Rows from block 2 of the audio encoder of a small encoder-decoder audio transcriber, named by matrix and row number. Rows with one number belong to one channel. Each number is 128 + 24 x the weight over its row's rms, rounded and kept within 0 to 255. All counts start at 0. Numbers have three digits each. After the name is the row's rms in percent of the matrix's.
After each channel's rows are labels from the 100 clips, of 14976, where the channel reaches its highest value: "top examples" is what is common among them. Only what is clearly more common there than usual is listed. The data: read English sentences (LibriTTS-R).
# convs0: expand pointwise conv (encoder.blocks.2.convs.0.weight, 384x96x1), inputs 0-95
# convs1: depthwise width-5 conv (encoder.blocks.2.convs.1.weight, 384x1x5, trained with AdamW), a 5 kernel
# convs2: project pointwise conv (encoder.blocks.2.convs.2.weight, 96x384x1, transposed), outputs 0-95

convs0.281 119:145087125104141135109096154169176156121122137114132154138130132131095151093102087148100135127164090154100116154138135144118114093121121112161128132147141170106121118122121128149170133146158161136143152162153151106102116085186134141169114119084080140150168128135100135103111127099096126142
convs1.281 115:118152089151114
convs2.281 064:126116137140162119152138131108134133159121122164150098122170123125182133124092157150105120105139117124161148138180146132130137131099104118134147150157146179158154117114119153173115137153203157084121118121160151101155109081128151149146127115137080112117143160097110139121126089118102121126
top examples: voice: female

convs0.12 101:076143126138126154108129142081160151139129130107164142130101114170137142082086134138114106124106115156109175139130164164106125136153159123136138105120180118090131181162161164117160139140117115106135072122120139164157106135173136145115101085132135153138147124142120125136100122099142130108
convs1.12 093:167125092131133
convs2.12 090:137137109128082099130146134136121118091091084119126133114078144089144167167124131141160151111119144095132117130141157095106122164123168121122147097160161169143115098180104143106122095122093121093162109137131175112098156097132099171101096114159130144113130113145103127150115130126120103141
top examples: voice: male

convs0.105 099:134095119177146192149132142116147148100137139089154123129113143124120117126116148158146068152149121091115153126123115122142100127143117123148129076121097120121185150155144153117134146116136113144181090112151096125139107094098087168092129161143110098127123096121130146142151133098125165153
convs1.105 071:150164144101117
convs2.105 095:095105075098147095147147154127072114112119117114099151162121128130125148134147137165129119122152137118102129138091125111158132094132161153097134130140130178129090098155102126163130116107146127110143109169102147167138132129150146140169117092098087173104149146179149133143156164143119111151
top examples: voice: male

convs0.251 083:169141122111115140070128119153135118144136113105138157089159114161146128113105154123120128145150122142116165173127110138126093133127107140087135111124098106120138091120112118117096121142100149095128093109073127114121120142205114069114144075125143125129068137096125125138116096107114143114
convs1.251 143:136143118090095
convs2.251 144:105137141120131112148175121103134108118082135096128140134145126142132133166108091139143117160092125108123103082177094135101112124130149133138133121101129097111076115121114102131169130109159107111152160105173119171129147091095109158100132160112127145163154157143150114124109167120183110162
top examples: the word "she"

convs0.321 095:132108126132158107099110071140101149149130190166102146152101159157103123119134091110139128128106122127135155103108112131138115124137180117138135128105112172088137146189104119123150137147094103148150119133139151115137170127101112137168137110109123165079133105111127123154117155109095148077
convs1.321 120:152126090107108
convs2.321 134:131137117146125109093114144089116107126185101095100163125122116140104104142121133146141131130112124129146125123113157103110108118135110103107152127157146107175144128173156184090110096138079095143136135146106121093134125131131103129099166136127125201103119074133093122170132123086131114119
top examples: voice: female

convs0.291 093:143161087093123163141125144113136173134150075119134103074126114122109144111128145103136175114143132111133140120148107133161125113159144115106150139176088119133089139108114116116139093119128118136163121096137185119101127125135095161119108084125107113135093195133083151131122109093140123132
convs1.291 082:160164149131139
convs2.291 123:102149153112122142139131147110169192119133150123085084151112120165138137114174124145129105145124165116110123123145106177129131115095139128106114151119145093142120129181128096161112155143117183127101137154121144116119121090113143102145128165082143144142143087128157081155106134162103131151
top examples: the word "to"

convs0.253 099:127105196090131139122125080130190088118163158126102168140136111122131159170127128129150132130121126127127124139136141117145166156109128140140115092160150133099129128116124120149130132144104119130132122101135117103078081115160110142092158155131115085075135156076141096155156153154118119129
convs1.253 082:109115156159153
convs2.253 104:163125138083119135160107187121157175125128123090135114163129111103125121103119118150164109104132152157134154126143124138109115091136123131103135143114126173174126127130176110134115103117166134141124133128084102145138139138141063119186143075117161113117098128152126182151130118136128137151
top examples: voice: female

convs0.171 104:151136146143120120142047150145120120147144111096111138130119144107079121083110074150141141143139136128114162149123156145164138111123071130144114127139114094131095173159141102160100157165123116132132142138158086154125119145098156092126150126100115108145159106091115129161119108120135135090
convs1.171 120:137153130081128
convs2.171 098:112146137114153133163181136124117157153137166157120120109111126157124168151102116130107099140127175147147190124156132137173118158131123100148125159085156171173148145135132119090062107154161152138155137166092126129136140101125129127088100119134129107106134116139147115145144133147118107153
top examples: voice: female

convs0.313 097:135130160113106134139103131114126116119144113111141137114135171126110110108176105154146176153118126159113120128132130102168145165122148113098147148148125139136126113079192183176144099151098136114114135123125169127150164102149112132164139105096143102130129095176158090083121155139115108139
convs1.313 086:103108113092111
convs2.313 109:157117164130139113109107162123098090128126105103154085150053134115156165108135106071136109150119117155118138155107139125147151163090102117173115128158087136132122133149140134090165106087100106096108158167080117136139120115129112111138139155144084118122113132126109113126133108134138150138
top examples: voice: male

convs0.163 092:123088112127172155166134086101109102126166144133108116135089138110139145164174142117150178138123166133077142142142151129108121153144166202143096131091140161122142156121154140137092145149155127133100148102134155148139159117137145137127136128102099092112137094113134162120131103129117095131
convs1.163 127:124109127155086
convs2.163 096:108115139131148133078128154085067135116126133113162171102119111107157107076124107139106173136136106123118156151084159143164098125119128096160144130133088171111113135111168108135106159092132117133124138155093101140108109147164103156095165151131136132120156117109126163156118103138144135133
top examples: voice: female

convs0.183 093:179183103105147120115103090144111136128122099074165138140107158092099118119160126162123121123140158139131139169134143156101127103142111139158159131112143130112101110136108130116123170151086104116140126156132154112172077135119115171106138146072167102115126138164126129124118117156165112124
convs1.183 128:149120088123156
convs2.183 118:170110130106122130166153165153190125105129130137105099105165110130122138179135117150077157110138089137149115116129100140096106118147117120110148114095164094159178091151094107117132110132146105132168127162115145137120170111171158141098111135129118147124086133126137128147156139107124152098
top examples: voice: female

convs0.76 109:152121089107115140120119119140126169137107144094144098162125134067139129132171122102137158133120121139123151111113135103134155141110130136102138123126141151089148148123149132146166094138085119092109072157091122164109092092098109100162143102131125156130162172089158131168147117159107110106
convs1.76 098:112109102096104
convs2.76 084:186114083127150136101090146126094108097125125114124090182172121107113157166160122103149118122139139130137109142108126086104172113127114133163087136127147117156100138113167099124130147110093123115115153164140145149123095156168124165131117141118134121153147194117136133132152115135160121097
top examples: voice: male

convs0.360 098:125072114107124125155155164130150155148151135094147134131074119100163106131126112080173119092114140143128108131079147164132148142096133144110083139136097133139133173139103126125122082128121139150114109128125121136145105105150167161091159126081118107161143152124177110104152112116139115152
convs1.360 091:142168138108104
convs2.360 116:112130128133124139140121139105163151112139122129123110163151140193126156129117163140157142148116146100137102117150135143122114105125098135106150148092126140059139110078156168160114135158160132113122183144120150114126131126117085109115128161131143129098128164093121097164106187100085143146
top examples: the word "you"

convs0.347 127:125088084113103126134167146099147115121179105147137133155134089123110122168089085115125093133162141138130130111138180110128131083141153104166092122094101133134137124125113163104163112160101107112122104127129122091137178113085120110144115159094139145160166139110101128144149108138144134157
convs1.347 184:107106103104100
convs2.347 131:154162138120160156066139113117160131112146176154137129132124128166121127126125159089148168154178115156126138170132140104134164140138114141179127093142103124123155138109136133158139095126139147108125125161104156149144088105112108129186123103085112158071147110114124133141134118122146116098
top examples: voice: male

convs0.339 123:144149103118127115051130168134150166138148151110111133123117114144122137099171162145145184119123123177129077127095107132133156144120116122144143134117136142093098131160145145138099125112110136109139170114112151168109130140098095137176180110130147124141143148117167097133139136166131088145
convs1.339 034:095118102107153
convs2.339 023:134129168107179115132133107117100172129121152116114120112112130145102126116089171119135144148156128156131154132132137131129155125070162142156124113137134096106139085084151111135122141128097080127069112132123146130172110135082144136195125125156110105093148124117119097099148105144145090120
top examples: the word "but"

convs0.100 100:098093113174158136110111152141143165110127119130149120147160165114118095145123141079117121137143161152131139094105153155100110130135112127123151112170093135101153077124132117131140086098126104122126091128146097137137134159137086103134171090177117102132113149121148073133147129125082093142
convs1.100 084:158161145108113
convs2.100 106:136152126108150094136131148148139112132093116151156145115075123158180129086119112156159095140186114143132115165122114119119138124112104108146159090094150115150141148109105105093097174115143155108122112136087150127115143094124139122140094115093144134089110129131109134106145116095187161155
top examples: voice: male

convs0.210 109:085172128182176136107147124087154136142102124144132136121126136104148144138133114128130106120152091148128124091155103158179150136122116185124143091124138140140138133130137100114086084155126103129148099139131115155139146132189101121113144101079127125162110075089102120121118143123135132151
convs1.210 103:171120099121117
convs2.210 102:127161096118098141170115123132162125105132137111164161123114145169101101140105158114167159099141136143165124196147131102110113155125128127144128159161092109138116119092120150136136103090105146153152113095145141149120162108133178172115138144138150154145102124141137178114151162120094119153
top examples: voice: male; the word "with"

convs0.120 093:143130122080169136159114108157128125186092159126156108163110141124126126116120156165110114151133153114160127155128144166110139106090088118184109147135084161093104139149150145156147098125112128120148145123117146105140135066099109121171138150142124130137096166105133113097116121124160122100
convs1.120 083:113100129158159
convs2.120 115:163132096167111139157115133149114130130146184153071113122144144131131116088151115138103123101155170139118143145126106113094176075172115109106128116091165136153111088134117123109112169110140110107145130155139109124086114140137120174129110166130130172156100128119097153105160126121142118138
top examples: voice: male

convs0.280 094:129123161138094136092137062139136140151134108110126142119169142122162145152179129115147124107112110098126101115137155128086116182096120101126173113088146122132129130135136166106168130110136151092129090102136120070112146085107119133102109156123126144106107143118108109156119089105154150161
convs1.280 113:107145155105098
convs2.280 108:155104154148154123080150145122118130105125165150188152120162151125071124096081131105116137131150110130160137127069132122112108095155140118123150097122122123085115124108093116135157091161110114116134137128095133147128164178102146157112112109154162130140106122090158115109129132160127148097
top examples: the word "but"