config.toml
hop_length = 160
encoder_depths = [3, 3, 3]
decoder_norm_position = "pre"
decoder_fused_qkv = false
decoder_inner_norm = false
decoder_tie_embeddings = false
learning_rate = 0.0097
Rows from block 3 of the audio encoder of a small encoder-decoder audio transcriber, named by matrix and row number. Rows with one number belong to one channel. Each number is 128 + 24 x the weight over its row's rms, rounded and kept within 0 to 255. All counts start at 0. Numbers have three digits each.
After each channel's rows are labels from the 100 clips, of 14976, where the channel reaches its highest value: "top examples" is what is common among them; "loudest band" is the band of the loudest frequency at the time of the peak. Only what is clearly more common there than usual is listed. The data: read English sentences (LibriTTS-R).
# convs0: expand pointwise conv (encoder.blocks.3.convs.0.weight, 384x96x1), inputs 48-95
# convs2: project pointwise conv (encoder.blocks.3.convs.2.weight, 120x384x1, transposed), outputs 60-119

convs0.242:159099193161141136144100106111124143155095129120118149143139146178150109140143181136171157159132117139142155129095167147127163109098134101132124
convs2.242:126082095106154115132127127133111144143159133157127150143150171148093121118124115166139103126084147133091166076145099128171059094135189170147129107128140158113114174174140135113144
top examples: voice: female
loudest band: 250 to 500 Hz

convs0.333:126134120185132100169102118105149132127140135154123143142150107158118130136087169113147141130099091142070162091159104107142128112156141108124137
convs2.333:117120110109144130106104142106115093143102162101111131152145094108143147122100103136163128128143148116165155152116150108110110133156113111094126088122086151113182166121128133142114
top examples: voice: female
loudest band: 250 to 500 Hz

convs0.367:158118131138127143160128107107145092132150151166104096170106147165154087122115128151155128168169115116139181140125147147129139111132116134108105
convs2.367:160130132140122120103097129103152105153064132133129162144145131114125104113124083119149107116118159096128112114110139111138103159140151102102122139119141123122151165110133129126120
top examples: voice: male
loudest band: 250 to 500 Hz

convs0.136:114142135132100145138102124112177137094106091140183132097177092140171125150121119155160103131138134129106104146179112124124130137091129148128117
convs2.136:132150132132165167124128120177103077136136129146177125149125106115105130141124106151082118121108084132116124114154070128111108123114128119128148156083115131116170083113185113123171
top examples: the word "but"
loudest band: 250 to 500 Hz

convs0.304:103084127141108139130094131108135205157103113156154125130127106151132092167147145147156132113151132111078127090141137142141127104093100139138103
convs2.304:083133133134141131110138136152153157120123133147157133108093136149092096126135131171101168156102158125090117125097091157132127113103159072122084123134148132132085132126165138149117
top examples: voice: female
loudest band: 500 to 1000 Hz

convs0.370:128070109157110103151144102163116114150150152132053117078123179163125124123105137149135099110145123141128076163162122145114158109141113144153145
convs2.370:159150092095107137143082092099125116149105165139152094139130136095143127093123126092139099120114141161124150131103132126177127086091128130112133128119116102135127081141105120153119
top examples: the word "you"
loudest band: 250 to 500 Hz

convs0.192:166185128110148109105130116150147138137135136180129064125094124109144170124147093113143108133135110090142120135113124106148120101142127123112135
convs2.192:158085139161136090168141129109121143149090190186141123099138122106136125157123136139137158142108096139101124120128111175105130101096118117094118142119120111097125129109128142099104
top examples: voice: female
loudest band: 1000 to 2000 Hz

convs0.232:155136111123198114097106147121121128147121123095149122106114150108096123138117110155111141130164149221069125130134124108143159116124128098110113
convs2.232:123174170164142155156119082119123154104144109148076155116079133120143129121143153136133117164176116120126127096144112112122092125087137130143107095123128103150136106171137151123086
top examples: voice: male
loudest band: 500 to 1000 Hz

convs0.314:135131100145154110112153155136133153112101137134120113117121086113117127152104129126116112131139111141149079133124104140170146117119107156156150
convs2.314:075124101125135124097082067184118128163119147097160135091144160091136105131145141125169111117117138129167107137116118090132104122135108138123126160136087114117109139116127104075162
top examples: voice: male
loudest band: 250 to 500 Hz

convs0.205:122117108120173153150122114096143116132131101112096129064143181094139085087166157132133164134154119123126127172122150085132158115153125130133128
convs2.205:160159090157133136144097120100160124149097136179148125137121137128130123130122096160132184166125134154117066136159146143092137162112113124120133130158148091146145118132120127114090
top examples: the word "i"
loudest band: 500 to 1000 Hz

convs0.52:099133111121106131086087083088134116169121115114163102124118132111127105148171090132156100097104078090111130104103159176139126128109104142145101
convs2.52:093106142117145136123189147090149129161145129153131145127101145090122151083158120135145132160089109164107124118134117130101135103131147125082121164184116112145132147154105173153113
top examples: voice: female
loudest band: 250 to 500 Hz

convs0.338:143113134135067125134134119103108141149135109129122157162094122169162154087091154098104147134157117122130125106082123120100143090120095114100131
convs2.338:096121112140112103101133136134136126133103148131116106165161115180134148125072155142159108142118118162128134107151131137135076141144101168109112118116107137096113164123099123091090
top examples: the word "you"
loudest band: 250 to 500 Hz

convs0.237:125125134091118122166102163146134139159096122094147139120118126116089144074126111141146153143168095109116122184110151115125099146175140106117178
convs2.237:131099112118095114132112118099108176112134106162164093083121158145095126115117115122164106150113129103153106064132138090112123168091119131143123133113122135133150153118171133113117
top examples: the word "i"
loudest band: 250 to 500 Hz

convs0.261:135078120136130140110120143126164139143122099142130149129106135135122150175066165176104103089109138102112111145109135134101085176126154125139121
convs2.261:115143128144145085117121102119118120089107069150145165141132178109168149155088102125094158149122104128131160103115115136125116086103114178139108167082131120170110124147111148127091
top examples: voice: male; the word "was"
loudest band: 4000 to 8000 Hz

convs0.152:117142131106110152135117114105180142119168159133127134144161130101088136088156139109114094146178132114159139082161076127132080131109102113139125
convs2.152:097115147142121154136116158103154118100118164145088135194107162159143125129171094107138111141122158150153174125084157144126084157112116156169132115157136119066152122107151147137140
top examples: voice: male
loudest band: 250 to 500 Hz

convs0.57:141112132091117107117131152147133141110106136155118093065095107132117129140118131131171148082130133095165085156146134167129154134135120136104114
convs2.57:161122154154118136090103142139152135118148118132148194152138130115123129156105151137114134136125101108111131091102140149119117140160201119077059142171122097117106173157113140115117
top examples: voice: female
loudest band: 500 to 1000 Hz

convs0.260:123134164157106132134139143148119115098102148161152146062106161096102132179122078130113114171157111078160136170145119158157149146118148107107167
convs2.260:106175121165126103112095134094141131172177097157109149109130127117112118093131086066145114128122114124110165133141138106146141140135107149137117121151119127126117126116125114075137
top examples: voice: male
loudest band: 2000 to 4000 Hz; 4000 to 8000 Hz

convs0.270:157162098107148166127108112136127151125103141122134164158102138086163154119120135117100139167125143141129122142107125109176165097128131134171133
convs2.270:170138111139183119122107147112131161106173096136141150131158162098159110168147133117105068100115111107145146120161166139101152151159139127140138184147142167131120140134139105145136
top examples: voice: male
loudest band: 250 to 500 Hz

convs0.271:092101123109112137138132162132139123139116089110106122111106181083089074115153138095123120131181156104123161155099163099152109110123098159069117
convs2.271:165117115110141130124085105104127144086121134085114136135138114114120134123142106120105101127168126160135064151161112144122125140125140168150115111129137173136135126125155115152068
top examples: voice: female; the word "i"
loudest band: 250 to 500 Hz

convs0.247:080149129130132154150119103093098143105153121106125077139118087108146167151143112136117129143138114088125144100130119132168104153137133087163064
convs2.247:119081142165108098115081104184174120131131160119150161106113196139150090126136096116141139137168108151157097114109144164112110131095095135161138158085108110153107145099121098121144
top examples: voice: female
loudest band: 500 to 1000 Hz

convs0.155:134131121121089063171126100104095111144122111100124124123142086136148157098103143131132119140102080137086113126132091150100154129120090144101141
convs2.155:131141125127109114107102109138166103121109130151132151104172151113118111140162133172150084170107149113087075150151167122183097130145089143106116150115153138127130119142103126143094
top examples: the word "you"
loudest band: 250 to 500 Hz

convs0.85:093115158165157125127121115083112153134126070114122135138134095137151096113087146135174148119121114144128106119100090123123145142107082172118102
convs2.85:140109144138161115132146135133147151117129160130122145160158132138123132144120152130107125212090104139083123149094136086119124118163109128121158135081152160144123174110147127117115
top examples: voice: female
loudest band: 250 to 500 Hz

convs0.39:114139106110121126129145088117090116109092086079100123109096159175147103142150149150133096104191155144148120115150130116107136120178147080095120
convs2.39:138087161122139185146149121122112140153128141139129136122183110160129143120132089146146105164132100120110131159104138154129107108095132181088124111140129128117155159123123110170114
top examples: voice: male
loudest band: 250 to 500 Hz

convs0.121:115119110155164102104112121127123107085153146132161155120141183170103160129095121133173172127106176136096109111130123142106181092074119108103145
convs2.121:093078129114150138084115089079153094130127147128121153141135102175142127148165136146155159105128166145158130158142128144114154112114164120116159147111094096146144085140168080177113
top examples: voice: female
loudest band: 4000 to 8000 Hz

convs0.233:095135136117140092122100129130112140127096089157127151107129144161112118124114111140155135146102123141174155124115102170134145113109098164151157
convs2.233:113164153119125100093186151073119101140139142119113137092141105126082105135113106130104110120139107123152084125121121155126154166187137104128139105137129124109086099139118172145108
top examples: voice: male
loudest band: 250 to 500 Hz

convs0.382:136077165119154131117151116102108115171167120127131097158107144128142116163117095156130115142179100141112156160152084144137159098126122155113099
convs2.382:101112144129126151092135115144106107152090137110107186104132145115096089116120099101117113107170145089151127073116158124129110123140167132147155147163151115159109128112136142116113
top examples: voice: male
loudest band: 250 to 500 Hz

convs0.310:168155144165154132119132127109154175149139135105129152128109114155113144120151109118141105111147116138098192127096124118175123122114108127119077
convs2.310:150169088152131133139150116122126155155184126138132124094144133120149115124124128142146162118144115147155112082123152147163085183114106111105133144161077117095115132134090136149119
top examples: voice: male
loudest band: 4000 to 8000 Hz

convs0.32:105143140127158120138177143145133132104132133115143070132158132130115117152114120109101152137115109110166148101137162138110096159084148126169146
convs2.32:148130132138137118127150128115130101131136161150167155104118131123164094121089153173184114151167123102097164093120126111110177137106119143168130132114153146141096119121139166129182
top examples: voice: male
loudest band: 250 to 500 Hz